Weights of a small contrastive image-text model: encoder norm layernorm, batches of 128.
Rows from expert 31 of block 9 of the image encoder, named by matrix and row number. Rows with one number belong to one neuron. Each number is 200 + 40 x the weight over its row's rms, rounded and kept within 0 to 999. All counts start at 0. After the name is the row's rms in percent of the matrix's.
# up: expert up (encoder.blocks.9.mlp.up, 32x256x256), inputs 215-255
# down: expert down (encoder.blocks.9.mlp.down, 32x256x256, transposed), outputs 215-255
up.132,100,228,222,206,218,157,170,202,139,189,205,161,148,243,189,187,114,195,229,187,206,148,221,176,127,227,197,238,187,190,172,165,122,258,203,232,137,234,220,233,234,124
down.132,105,211,211,229,132,180,198,240,134,170,163,215,351,228,217,221,154,189,214,279,243,204,174,212,198,201,202,194,198,192,215,181,180,135,176,203,232,242,249,245,177,156
up.133,093,176,173,199,241,159,126,165,228,253,221,201,211,244,193,190,164,217,222,163,306,204,148,174,244,196,165,136,270,157,145,213,243,204,204,209,239,195,221,172,277,184
down.133,093,170,231,215,161,222,212,219,235,260,142,237,214,86,262,265,180,232,190,154,208,183,187,272,120,270,186,242,144,144,186,192,164,237,205,65,223,171,256,222,138,201
up.134,095,203,301,197,234,145,195,162,215,135,154,184,256,194,230,194,155,202,223,220,193,240,248,199,234,187,171,242,227,188,173,245,193,143,176,215,194,185,166,204,215,194
down.134,096,239,165,158,229,301,225,243,132,260,175,272,254,182,130,215,236,227,213,203,172,186,175,187,187,214,193,224,181,205,203,135,139,224,169,299,219,206,254,175,207,243
up.135,098,186,194,156,70,228,222,155,257,239,234,186,179,173,282,224,229,206,212,234,167,121,223,205,157,223,222,216,163,149,230,262,224,214,161,208,190,250,176,174,245,197
down.135,097,230,229,184,224,220,173,214,292,172,239,125,181,211,213,143,199,220,195,162,211,159,220,273,251,155,159,188,265,175,232,131,254,203,205,196,257,229,188,182,251,222
up.136,106,163,233,204,229,88,157,153,260,189,222,244,187,240,231,195,165,187,173,219,278,222,163,241,269,190,277,285,151,190,190,199,202,270,198,207,156,196,194,237,128,177
down.136,114,175,170,243,237,171,225,181,218,187,219,120,191,226,200,191,297,238,186,147,181,193,157,186,126,237,182,196,211,221,175,175,130,187,212,253,245,245,193,199,256,191
up.137,111,158,189,286,231,115,144,182,199,195,195,223,211,252,217,215,270,159,207,224,139,137,265,273,194,197,205,232,268,238,243,263,208,211,210,144,191,172,222,213,167,219
down.137,116,156,206,199,251,179,212,187,176,221,143,240,170,238,186,220,129,219,189,146,193,224,185,208,208,300,200,172,175,182,212,162,228,272,176,267,217,226,288,164,236,171
up.138,107,191,217,297,252,158,204,239,238,219,163,170,196,261,178,228,180,212,140,152,206,137,205,182,220,200,202,225,246,298,203,194,178,222,224,164,232,228,181,176,185,141
down.138,106,214,209,206,234,141,231,212,178,232,182,140,195,171,195,159,220,185,217,258,285,238,225,156,221,125,196,212,172,188,147,164,218,153,167,225,199,170,198,204,266,178
up.139,109,217,171,177,182,158,206,188,212,178,238,213,190,201,183,277,222,205,90,223,86,232,241,243,216,151,209,198,244,206,223,124,221,280,148,229,169,242,244,188,230,195
down.139,117,168,168,268,189,165,229,201,191,223,131,192,210,175,226,214,202,224,185,265,142,143,237,246,235,172,195,195,214,268,218,191,144,192,187,143,270,163,227,187,205,207
up.140,101,212,230,268,193,130,278,129,193,255,221,200,213,173,181,137,269,136,195,169,208,255,275,161,258,264,195,256,152,169,196,142,145,234,173,231,200,202,257,164,203,212
down.140,099,156,257,107,206,211,196,239,175,234,232,144,171,264,229,204,174,149,177,237,184,155,176,187,184,189,178,237,126,294,204,215,137,142,219,175,228,227,224,262,156,275
up.141,095,178,220,261,143,183,192,163,235,173,211,182,209,156,194,242,255,229,166,172,174,135,155,207,144,167,200,207,197,131,210,174,176,215,200,288,177,185,191,223,150,202
down.141,097,115,172,135,245,203,141,140,186,244,197,212,175,166,147,251,274,154,324,125,147,184,227,269,202,119,199,202,169,178,229,190,244,146,195,203,246,148,211,262,219,221
up.142,098,245,124,196,238,241,198,229,174,114,196,199,159,167,173,159,178,181,179,187,168,269,191,186,204,159,144,264,239,136,164,162,213,239,296,181,162,183,207,216,190,233
down.142,098,230,208,245,228,205,160,154,231,171,190,207,260,140,264,229,216,300,182,224,328,237,242,185,270,163,199,183,210,212,178,198,270,200,217,196,268,233,218,231,191,176
up.143,101,211,230,144,214,170,151,245,226,177,132,221,173,183,209,207,211,199,266,234,224,181,166,206,224,231,207,189,217,224,268,120,212,214,255,130,208,148,274,215,223,232
down.143,092,259,242,195,193,192,255,161,140,246,206,158,251,188,208,182,223,193,242,227,166,172,265,140,168,208,220,148,240,215,178,189,177,207,208,182,197,249,157,206,169,252
up.144,107,133,145,154,171,142,225,199,249,247,224,176,204,267,168,215,211,249,200,156,199,203,200,200,181,226,184,222,166,181,112,144,207,237,261,178,286,231,170,293,176,176
down.144,101,199,202,193,212,158,187,244,244,197,184,137,224,206,196,196,147,149,255,256,243,180,227,212,229,233,181,174,159,207,132,225,144,177,213,139,61,183,198,215,257,231
up.145,098,187,198,112,203,178,143,149,244,206,166,256,278,232,167,171,294,214,190,167,183,214,137,190,111,280,193,223,252,156,240,103,207,281,202,193,234,241,228,198,158,189
down.145,091,196,236,212,297,212,199,215,184,129,168,180,212,172,259,263,196,250,235,212,207,195,206,209,214,206,238,209,204,275,202,192,144,111,171,193,162,233,144,184,207,262
up.146,109,184,224,172,165,203,144,202,226,221,257,225,180,259,277,158,169,257,190,191,262,246,175,191,195,140,176,209,197,187,184,125,101,177,157,170,275,220,179,143,153,251
down.146,110,251,271,197,246,181,255,177,180,235,217,267,232,216,239,184,195,182,220,209,195,239,98,144,272,217,183,165,172,160,199,167,195,150,177,209,183,201,215,227,199,201
up.147,092,149,143,264,162,219,248,215,217,195,256,195,244,225,149,179,155,155,205,199,101,197,229,208,238,207,216,95,142,239,245,204,224,146,250,205,210,128,167,146,255,185
down.147,099,176,215,227,257,204,209,235,202,204,254,173,234,231,230,165,220,163,185,164,221,165,115,219,132,211,244,191,175,180,260,264,187,223,244,111,231,139,199,251,265,224
up.148,100,152,213,194,188,159,161,208,283,169,201,178,200,197,164,157,153,219,216,239,149,213,217,260,96,195,209,223,136,219,193,147,237,162,312,177,278,210,193,181,172,208
down.148,097,219,175,206,206,259,155,246,202,208,277,283,222,203,282,177,254,226,195,184,244,282,241,269,295,220,208,232,217,167,268,203,252,250,192,182,168,261,187,199,188,156
up.149,102,189,252,217,139,154,230,183,232,233,244,156,309,137,191,194,102,229,233,193,193,174,146,145,251,234,242,262,244,180,135,162,220,208,238,180,262,216,226,235,167,188
down.149,106,200,281,165,142,156,127,230,211,241,139,211,159,183,148,199,221,273,256,220,228,224,146,185,228,228,138,158,190,147,272,252,153,228,195,185,243,174,217,236,170,151
up.150,107,211,268,137,246,132,228,221,224,287,237,179,239,159,199,192,198,143,248,112,169,176,175,223,200,211,219,262,187,202,230,165,132,197,114,210,159,263,253,133,229,234
down.150,110,253,234,229,251,261,243,277,187,207,155,197,216,249,294,188,203,171,221,189,200,244,143,275,158,217,240,193,109,208,194,176,182,176,155,213,225,128,134,214,190,186
up.151,102,242,201,141,123,103,182,192,209,230,181,241,203,197,198,198,194,223,172,169,171,220,229,244,170,134,209,162,196,225,213,155,208,204,182,223,167,175,183,199,219,241
down.151,113,202,145,170,214,239,146,217,184,157,165,162,237,182,207,273,243,143,290,240,178,176,223,241,283,131,174,142,168,201,191,117,234,240,244,213,199,172,200,202,190,204
up.152,104,230,175,234,249,203,273,201,142,191,229,260,180,159,112,138,229,208,297,159,192,230,184,178,228,215,262,164,186,148,219,185,145,235,129,212,247,259,158,219,125,206
down.152,114,226,197,290,236,155,157,226,244,140,251,152,194,211,236,200,177,73,188,179,232,185,222,204,172,218,210,277,258,218,217,201,265,169,193,143,250,211,253,210,182,175
up.153,101,190,160,247,189,176,140,243,202,178,156,253,192,129,214,195,254,201,221,217,159,117,116,224,195,172,201,179,215,169,172,216,200,199,152,210,276,204,213,190,232,182
down.153,094,177,200,143,189,197,272,203,146,237,184,191,172,203,232,204,258,110,173,126,212,183,185,214,164,220,173,284,235,184,193,219,219,205,263,189,249,191,214,226,180,176
up.154,098,248,223,166,204,171,228,166,161,192,216,156,186,240,215,193,202,203,239,219,230,202,143,191,203,145,280,148,243,230,195,180,177,247,242,210,212,203,223,225,248,250
down.154,099,183,179,249,198,245,230,267,173,203,204,219,229,221,154,118,225,167,218,138,131,156,240,165,174,211,160,234,217,275,220,285,204,174,270,167,186,203,254,234,167,258
up.155,091,221,154,236,177,154,166,192,212,186,197,249,250,173,174,214,185,190,162,215,182,256,139,193,207,280,251,178,201,237,148,167,192,168,209,145,166,171,180,105,216,228
down.155,087,174,159,162,225,248,256,204,218,131,241,224,209,109,174,81,136,254,209,213,159,113,174,169,188,133,193,252,185,201,212,244,222,181,196,240,181,241,271,162,179,215
up.156,106,157,238,171,240,197,178,156,207,156,215,185,278,250,198,205,188,237,198,227,197,216,229,226,238,197,183,157,178,155,213,201,237,239,198,186,141,192,196,151,204,212
down.156,113,184,178,205,284,237,180,192,240,215,184,193,248,225,263,203,179,233,195,232,160,234,212,225,262,211,255,196,194,217,223,166,230,199,228,280,147,171,200,233,162,230
up.157,098,200,224,315,237,188,179,242,147,229,191,260,221,242,168,243,132,174,240,172,100,138,246,250,176,204,247,192,159,238,227,209,252,235,92,209,155,229,178,215,114,173
down.157,100,195,236,145,202,169,177,225,217,202,159,163,215,159,202,171,163,175,174,158,210,191,215,293,194,175,207,215,174,190,234,117,198,212,264,165,196,158,249,185,188,191
up.158,103,249,181,179,152,252,213,271,126,207,218,244,205,225,217,261,266,178,204,147,190,243,249,194,154,212,230,336,129,191,210,211,179,202,187,89,240,159,199,236,211,153
down.158,109,186,158,203,206,201,202,264,208,228,161,169,243,216,185,245,188,238,268,209,228,206,176,199,292,233,233,232,177,215,254,162,228,170,229,190,188,155,167,202,228,233
up.159,094,155,290,139,209,204,230,225,246,213,137,202,188,211,177,286,144,278,270,124,292,205,236,133,203,254,155,244,236,190,206,171,205,218,174,169,199,248,199,207,192,139
down.159,103,302,258,254,150,192,195,225,197,224,275,178,210,202,175,240,199,134,238,259,145,201,232,214,211,141,232,201,182,149,204,227,169,208,225,179,240,228,137,154,212,255
up.160,097,205,98,220,200,166,204,200,139,178,230,188,229,248,165,177,181,217,190,180,151,144,204,178,268,207,141,196,169,230,239,127,283,169,275,81,245,212,233,159,183,161
down.160,097,208,191,264,226,246,238,229,220,189,249,160,183,187,262,188,221,143,182,213,229,245,236,217,208,185,192,199,223,222,232,205,176,246,203,239,283,229,159,116,328,237
up.161,094,195,118,247,203,282,216,309,243,194,163,123,220,169,169,199,159,148,227,194,188,189,233,157,212,225,186,184,233,247,85,190,198,201,209,198,179,212,275,239,183,143
down.161,088,114,225,237,216,228,209,183,198,254,298,259,294,195,276,188,265,232,182,219,179,155,194,231,170,220,191,263,225,248,255,234,174,187,222,142,212,172,172,124,241,238
up.162,098,248,271,184,206,173,221,185,120,227,199,172,279,117,223,216,150,143,157,164,181,222,207,149,164,221,168,231,142,194,140,187,177,212,281,121,186,194,172,206,175,233
down.162,097,173,151,205,210,212,214,195,218,126,248,205,191,176,165,183,176,223,164,225,227,214,239,176,211,239,148,238,220,134,161,129,238,183,169,221,199,172,211,154,190,244
up.163,093,216,193,163,219,241,244,133,259,128,186,212,155,142,215,188,245,141,184,127,153,232,225,232,130,167,174,201,158,220,244,240,198,192,168,232,231,240,196,268,262,192
down.163,091,149,210,200,219,188,172,177,167,216,176,211,212,307,139,214,236,214,209,165,135,219,195,249,173,157,184,179,169,207,197,181,194,208,196,190,181,268,153,174,135,259
up.164,102,208,217,223,210,224,278,148,245,226,182,234,200,228,144,203,277,147,150,235,177,179,230,207,193,172,209,274,167,201,148,226,250,149,186,212,158,273,174,179,193,280
down.164,104,184,179,168,103,196,187,217,112,189,118,194,289,168,192,245,202,244,174,174,233,182,226,146,250,237,147,246,103,206,240,129,156,249,218,219,168,171,220,237,197,244
up.165,096,183,267,137,197,189,218,143,218,190,124,169,199,210,159,232,167,161,233,195,135,215,191,225,124,177,167,202,170,226,205,160,226,197,190,165,153,221,150,192,237,236
down.165,096,185,139,193,181,186,220,253,217,138,198,232,244,218,196,231,195,214,240,187,168,203,175,159,223,239,210,222,146,213,154,133,217,189,174,235,184,153,262,128,179,175
up.166,105,234,131,217,210,263,194,271,236,139,207,204,151,277,141,266,132,245,225,158,206,228,146,190,196,212,133,225,227,206,181,234,160,191,227,174,221,150,209,205,99,149
down.166,103,222,267,161,236,244,126,302,256,226,222,251,186,159,195,211,218,265,120,206,163,167,194,263,251,156,231,192,221,235,95,240,227,230,218,132,160,136,181,261,231,240
up.167,105,264,252,171,192,186,197,197,200,159,274,196,263,180,227,221,245,222,180,110,212,188,144,207,135,207,169,252,208,230,167,141,231,279,156,146,167,285,198,144,146,210
down.167,100,204,209,299,211,145,278,207,198,226,246,195,216,210,201,156,231,219,202,233,252,315,255,182,221,143,221,249,139,213,224,180,165,229,256,191,213,197,179,237,205,245
up.168,087,227,224,249,229,153,175,223,189,267,150,284,255,224,189,210,255,195,202,155,205,190,153,253,182,151,267,221,157,168,193,170,188,151,151,179,156,213,241,187,232,228
down.168,076,137,202,125,142,198,201,156,79,159,276,256,179,261,191,190,216,244,180,128,172,141,156,200,197,155,271,243,163,178,179,212,128,183,243,200,176,238,163,114,254,181
up.169,108,151,181,236,186,212,232,218,232,141,221,285,174,136,124,263,183,244,153,232,186,175,197,244,232,199,227,178,180,205,249,228,246,121,141,223,131,251,232,225,180,174
down.169,111,209,192,185,206,168,130,228,235,206,173,165,190,149,264,201,157,175,233,179,133,216,185,176,147,206,235,171,265,161,167,194,227,174,199,251,236,221,220,245,243,113