config = dict(
    image_size=64,
    tokenizer='word',
    vocab_size=4585,
    loss='softmax',
    embed_dim=128,
    encoder_parallel_block=False,
    encoder_moe_every=2,
    text_encoder_head_dim=16,
    text_encoder_inner_norm=False,
    learning_rate=0.036,
    momentum=0.9,
    adamw_lr_other_params=0.0017,
    adamw_weight_decay_other_params=0,
)
Rows from expert 25 of block 9 of the image encoder, named by matrix and row number. Rows with one number belong to one neuron. Each number is 128 + 32 x the weight over its row's rms, rounded and kept within 0 to 255. All counts start at 0. After the name is the row's rms in percent of the matrix's.
# up: expert up (encoder.blocks.9.mlp.up, 32x256x256), inputs 172-214
# down: expert down (encoder.blocks.9.mlp.down, 32x256x256, transposed), outputs 172-214
up.94 098 [108 115  99 142 107 115 156 210  87  59 132 154 117 181 139  82 140  51 169 162  71 154 156 115 141 152 148 118 153 106 131 181 154 162 120  53 129 149  53 225 161 151  74]
down.94 109 [168 175 100 137 129 169  86 108 162 149 125 125 135 161 135 122  96 132 131  98 104  58 104  78 166 147 142 132  79 151 135 105 124 135  71 127  60 129 194 157 121 152  86]
up.95 095 [170 165 178 123 120 149 103 165  90 184 112 123 143 150 102 161 103  79 124 163 125 103 111 128 158  89 132 109 132 123 159  89 107 117 139 172 136  86 136  82  85 108 130]
down.95 102 [118 131 178 139 124 174 138 150 151 117 107 149 163 128  68 107 126 142  92 139 110 151  96 176 117  80 126 178 112 173 106 180 129  97 120 143 113 169 117 199 102 139 115]
up.96 088 [131 105 105 163 104 126 132 176 100 174 151  99 132 140 146  96 122 120 138  62 142 138 113  81 127 140 153 143 146  99 140  76 153  91 109  78 132 120  98 149 144 138 111]
down.96 094 [106  89 132 130  93 107 116 144 118  85 160 150  95 160 157 150 158  90 114 107 199 149 145 119 131  73 124  93 109 205 132 134 169 134 126 121 125 127  82 127  70 105  81]
up.97 098 [196 178 128 141 103  98 116 140  92 134 193 107 113 119 154 137 123 140 108  97 150  69 155 140 129 140 164 122 162 159 117 144 135 122 153 118 134 102 129  97 136 127 131]
down.97 104 [163 174 121 116 146 147 142 104  97 110 119 130 150  92 176  95 142 107 141  95 130 133 137 100  91  90 135 169 132 104 117  86 136 176  74 168 142 151 128 168 171  91 159]
up.98 108 [ 88 135 120 124 154 102 221  93  96  93 147 155 114  86 165 166 133  93 129 118  87 110 150  86 119  88 203 136 131 126 119 129 170 100  94 165 132 133 150 169 161 113 133]
down.98 110 [150 106 124 116 184  76 127 139 149 135 117 130 167  90  88 167 125 104 141 159 111 171 185 109 158 185 153 171  97 113 160 187 157  78 103 123 117 119 152 128 136  42 148]
up.99 101 [ 93 114 143 172 127 190  98  87  87 128 103 145 138  51 209 169 165 145 144 127 106 173 158 162 113 131 106 130 121 136 174 136 140  68 164 114 100 155 155 177 194 147 110]
down.99 107 [208 162 128 140 153 137 129 138 133 137 169 173 128 174  96 128 100 123 141 150 190 101 100 118 165  93 171 158 167  94  82  77 140 144 115 130  79  88 124 131 128 110 142]
up.100 107 [108 158 162 102  90 124  76 139 101 136  80 157 143 148 134 127 159 150 135  84 124 197 155 114 121 130 114 134 127 128  88 120 131 124 145 145 111 150 132 147 148  66 159]
down.100 111 [148 149 114 149 139 102 109 165 196 124 154  53 172 117 161 146 119 151 198 146 151 139 129 164  36 115  94 110 104 147 100 163 178 124 189 135 103 172  93 133 146 117 125]
up.101 101 [ 88 156  97 194  96  85  88 132 168 113 139 121 131 122 179 166 133 171 154 178 146 131 137 182 147 120 120 127 108 168 156  95  92 140 255 150 140 111 145 134 154 110 243]
down.101 102 [175 116 166  95 123  88 112 152 168 140 153  65 104 119 162  70 109 113 122  88 120 146 144 139 175 166 130  90 119 135  97 150  91  80 175 118 144 150 123 119  75 150 136]
up.102 093 [ 82 142 135 130 144 157 153 151 166 102 107 129 108 133 130 174 143 130 158 161 137 137 129 139 120 117 105  92 112  62  80 101 119  70 187 160 138 142 112 118  89 201 147]
down.102 089 [112 161 158 188 172 154 148 110 108 116  79 123 101  92 140 191 189 115 133 182 107  79  87 147 152 141 157 115 145 188 219 168 118 150  83  98 127 160 155 113 140 111 145]
up.103 101 [ 69  98 117 122 106 121 121 172 131 120 115 133 156  53  68 134 143  88 185 169 143 124 103 173 116 144 163 126 122 179 166 139 110 210  77  86 116 102 136  75  98 137  70]
down.103 100 [177 112 118 116 104 142 147  81 132 137  81 158 121  98 112 130  76 161  96 159  87 129 152  27 156 121 179 102 139 184 107 140 133 143 171 204 159 102 173 169 191  93 112]
up.104 098 [149 122 154  93 184  58 123  91 138 157 122  99 133 118 145 147 143  58 168 124 133  80 120 120 169 134 121 162 132 159 152 103  95 114 133 108 132 159 120 129 102  98  85]
down.104 095 [114 136 119  88 146 152 130 144 179 130 110 144  98 157 124  46 145 190 117 154 106 126 152 177 103  96 145 161 185 141 165 171 123 156 120 100 129 126 125 132 194 154 166]
up.105 105 [128 129 141  90 137  94  76 105  91 154  94 100 112  81 122 146 163 174 125 143 121  96 102  97 148 141 116 106 174  97 155 114 126 135 164 148 146 148  81 108 124 119  87]
down.105 109 [113 143 147 139  92 147 147 108  99  82 147 123  95  69 110 106 148 129 100  82 171  55  91 138 123 110 206 160 122 148 149  74  96 155  53 135 165 123 116 118 116 138 139]
up.106 100 [144 122 141 184 112 119 131 112 140  78 139 147 121 105 148 107 122  94 127 123 169 100 138 106 121 150 143  52 170  54 140 112 111 152  44 134 125 147 208 108 128 158 126]
down.106 106 [112  78 105  88 124 117 155 128 100 141  99 114 146 153 100 114 125 104 112 116 124  95 130 138 156 166 154 131  69 104 116 136 144 172 174 142 117 186  68 147 148 105 108]
up.107 109 [121 109 130  95 159 154 163 165 115 118 111 112  99 124 124 113 132 138 141 139 195 117 128 196 106 141 172 134  72 113 121  92 151 111 119 115 127 134 119 138  64 201 111]
down.107 104 [162 111  44 135 141  61 110 131 144 133 169 181 146 131 166 157 179 120 106 134 141 123  68 178  88 137 132 187 121 147 113  99 146 154 110 110 154 160 110 102 176 106 132]
up.108 103 [142 135 154  70 146  99 165 151 117 126 117 127 183 126 137 124  57 133 100 161 138 117  76  65 151 100 191 122 116 172 134 112 140 188 158 115 107  90 213 143 143  96 155]
down.108 112 [144 152 159 123 149 173 115 173  50 178 145  93  96 117 146 125 138  99 154 135 153 203 183 127 140 106 109 179 134 116  79 145 128 136 129  48  85  95  71 136 162 159 116]
up.109 100 [128 119 120  99 102 136 154 103 125 168 153 148 138 126  87  75 149 115 150 169 117 145  46 139 185 144  80 169 115  96  96 113  80  59 101  56 102  55 128 129 132 100 133]
down.109 101 [175 102 115  90 135  72 131 163  93  71 151 146 170  95  94  96  28 119 125 136  88 110 165 111 157 103 102 153  92  88 160 104 151 181  90  83  88 157 143 168 159  81  88]
up.110 100 [149 106 166 162  84 100  84 158 130 162 112 136 115 133 133 138  74  96 173 141 113 125 146 200 163 121 169 123 109 106 132 122 118 130 104 221  81 147 124 105  94 122 113]
down.110 090 [102 140 135 182 110 165 154 177 159 111 188 124 104 139 168  87 159 150  93  80 173 118 139 132 108 118 171  91 126  81 140 143 112 136 105 140 134 186  49 136 130 101 144]
up.111 096 [132 119 146  86 105 133 127 134 162 194 128 139 152 124 152  86  87 126 169  92 101 143  80  76  94 121 150 125 160 101 146  95 194 102 153 194  45 105 103 108 128 159 121]
down.111 089 [176 113 120 136 105 171 164 171 116 116 121 116  76 225 124 134 130 143  80 120 145 116  66  79 126 156 175 146  92 182 180 142 131 148  69 129 156  60  92  33 110 166 168]
up.112 090 [101 178 167 112  97 162 106 138 145 135 116 131  91 127 143 121  67  91 138 150 139 153 139 132 130 116 121 131 146 183 123 109 175 129  99 136 128 138 116  57 162 132 112]
down.112 095 [151  67 150 165 100 105 177  60 123  79 175 176 131 108 127 185 205 134 191 138 112 163  75 138 149 200 146  35 191  96 155  90  95 140 105 135 125 145 145 117 159 123 148]
up.113 098 [114 132  82 181  63 120 119 112 121 139 145 101 119  89  98  92 122 204 151  90 138 192 183 105 128 148 152 183 152 117  82  82 126 148 100 154 199 113 130 133 114 135 159]
down.113 097 [139 132 165  95 187 107 162 180 170 135 123  90  35 107 119 162 140 141  86  99 161 132 179 162 125 168  98  89 129  87 132 115 149 117  96  92  85 129 151  91 140 140  88]
up.114 106 [128 145 211  78 143 194 108  80 150 158 117 127  80 169 193 123 117  96 119 143 140  93 206 165 164 147  72  93 158 149 167 119 146  71 102 106 102 165 111  97 140 205 119]
down.114 111 [140 116 145 122  72 115 170 154 114 157 130 100 129 170 151 125 158 126 195 134 155 153  84 174 176 111 161 156  98 138  77 138 153 111  53 166 157 133  29 141 149 154 178]
up.115 105 [195 102  90 119  76  73 143 148 100 113  98 131 150 165 138 141 172 207  97 146 112 116 133  98 139 135 122 134 150 136 142  85  93 158 169 116 188 113 100 113 164 103 118]
down.115 093 [132 104 121 148  94 147 110 150 219 130 106  78 103  95 137 139  16 130 181 113  95  99 185 126 105 117 106 133 103 125 107 139 144 156 105 150 132 182 107 114 145 109 110]
up.116 097 [ 82 110 159 147 120 168 114 140 124 132 140  91 137 166  49  98 118 112  91 154 109 131 122 126  92 115 130 153 110  61  74 125  76 140 178 107 151 188 117  67 121 173 142]
down.116 090 [105 113 135 162 133 151 152 104  81 104 146 115 135 113 185 161 115 131  67 138  81 120 102  88 145 134 134 140  82  86 118 121 128 103 160 153  97 127 168  64 149 136 132]
up.117 101 [115  55 120  74 173 117 114 135 146 134 148 131 112  69 168 163 125 156 163 115 122 123 126 112 143 134 103 136 170  97 145 155 135  51 190 140 149  87  82 193 182 174 100]
down.117 110 [158 178 111  86 114 147 106 113 124 106 137 147 119 128 126 156 127  74 131  67 125 116 162  76 123 145 127 123 184 143 140 159 158 122 128 142  96 111 126 111 136 160 134]
up.118 098 [155 167 124 153 142 133 136  92 142 136 183 180 125 109 108 164 140 153  81 146 116  35 127 114 151 106  80 165 170 117 127 145 113  66 169 145 125 117  90 114 156  73  60]
down.118 104 [100  75 168 122 170  78 145 136 125  43 109  83  92 144 124 101 166 202 121 144 126 147 192 107  94 149 131  79 129 112  73 110 138 122 150  56 162  69 159 172  76  86 125]
up.119 104 [117 138 132 123  84 158 166  57 172 162 142 169 164 156 152  58 100 134  75 139 199 159 105 108 105  74 144 109 116  88 129 137 122 104  74 109  98 152 143 191 113  95  98]
down.119 107 [110 142 117  87  99 161 156 169 153  95 109  91 195 172 149 147 118 149 153  82 181 121 122 155 154 136  98  46  86 130  98 184 137 199 103 145 157 157 106  58 129 176 168]
up.120 102 [ 59 107  81 144  92 126 161  98 161 106 117 103 114  70 165 105 143 107 205 106 119 148  75 134 130 176 113 177 114 129 158 152 134 140 172 132 111 143  94 108 178 159 185]
down.120 102 [103 157 137 168 158 138 144 123  95 102  72 134 141 189  95 102 129 123 101  79  58  59  85 132 128 121 150 111 111 104  85 167 123  93 142  85 133 139 106  87 117 111 124]
up.121 096 [112 130  60 109 156  94 164 116 179 152 155 117 183 121 130 126 124 148 130 170 130 133 141 139 147 111 199 113 120 149 128 122 165 181 183 150 130 174 109 131 112 113 162]
down.121 103 [174 169 107 147 148 137 155 149 116 101  67 123 130 146  77  65  89  77 104 146 118  74 113 161 135 162 122 136 109 148 136 124  95  88 116 173 182 125 144  74  86 145 117]
up.122 100 [167 133  87  67 107 109 136 190  53 179  89 142 121  99 161 130 122  79  80 119 112 133 127 118 126  95 142 156 154 167 141 172  95 104 109 115 177 141  91 149 138 131 156]
down.122 106 [156 158 121  91 144 131 126 171 146 125 129  86  37 157  95  84 106 170 160 119 139 149 167 116 167 145  81 161 108 128 126 169 119 185 124 144 102 139 158 189 140 139 153]
up.123 095 [128 140 143 162 130  93 104  99 119 155 132 135  88 133 144  91 146 205 160 117 149 126  98 180  72  30 141 122 156 169  80 161  87  99 153 161  60 145 126 193 126 165 159]
down.123 090 [141 154 124 149 135 133 132  85 144  90  72  99 101  49 130 168 117 165 105 124 158 180 149 157 124 122 171 140 156 102 124 156 141 105 100  93 133 165 128 166 117 115 144]
up.124 107 [176 119 127 148 120 169  63 114 145 165 160  83 156 169  80 161 160 159 145  58 141 115 153 119 142 106 110 152 149 110  90 142 121 143 198 160 110 144  87 121 111 140 113]
down.124 098 [125 145 123 104 170 140 168 127 148 104 163 169 106 131 109 104 149 162  97 135 159 157 115 151  42 111  92 149 137 159 133  90 122 137 122 114 161  56 100 106 119 120  90]
up.125 098 [101 183 127 160 129 174  98 175 104 119 163 169  89  77  79 138 120 145  96 144  91  77  92  83 120  92  85 117 124 136 133 157 177  88 120 121 165 135 154 112 124 153  84]
down.125 110 [125 132 113 107 116 108 157 100 133 157 134 122 142  94 141 132 121 154 175 118 175 117  97 123 148 181  87 207 102 181  55 205 110 130 110 120 100  90 138 163 138  53 122]
up.126 115 [ 94 149 132 133 108 148 147 117  99 159  29  92  98 184  82 161 113 181  66 132 151 170 118 117 133 171 107 107  68  75 111 129 130 101 154 115 115 143 117 108 133 109  82]
down.126 110 [150  77 126 134 126 199  80  94 116 141  75 186  93 136  91 145 133 115  96 158  65 116 135 147 134 117 155 130 139 181 143 148 117 162  97 128  88 127 113 130 109  82 172]
up.127 101 [125 126 133 157  94 105  91 158 101 154 130 141 154  67 145 149 186 114 152 117 105 167 109 116  89 133 161 155 150  86  81  93  99 129  99 146 163 170 105  61 154  92 150]
down.127 110 [205 171 182  96 232 125 103 152 113 131 175  90 183 120  78 135 137 142 137 133  87 133  94 160 146 133 125 223 130 123  96 148 153 137 188 187  93 151 163 179 112 134 120]
up.128 098 [155 155 182 113  92 152 162 146 109 145  92 152  73  90 108 148 149 105 145 187 136 147 135 124 153 171 167 128 120 189 168 134  78 109 104 143 105 107 141 123 123 179  89]
down.128 101 [168 124 105 128 145 110 153 124 125 121 170  98 117  91 124 139 137 163  79  92 143 157 144  81 115 106 143 101 119 126 123 162 120 118 126 129 150 104 117 113 159 109 132]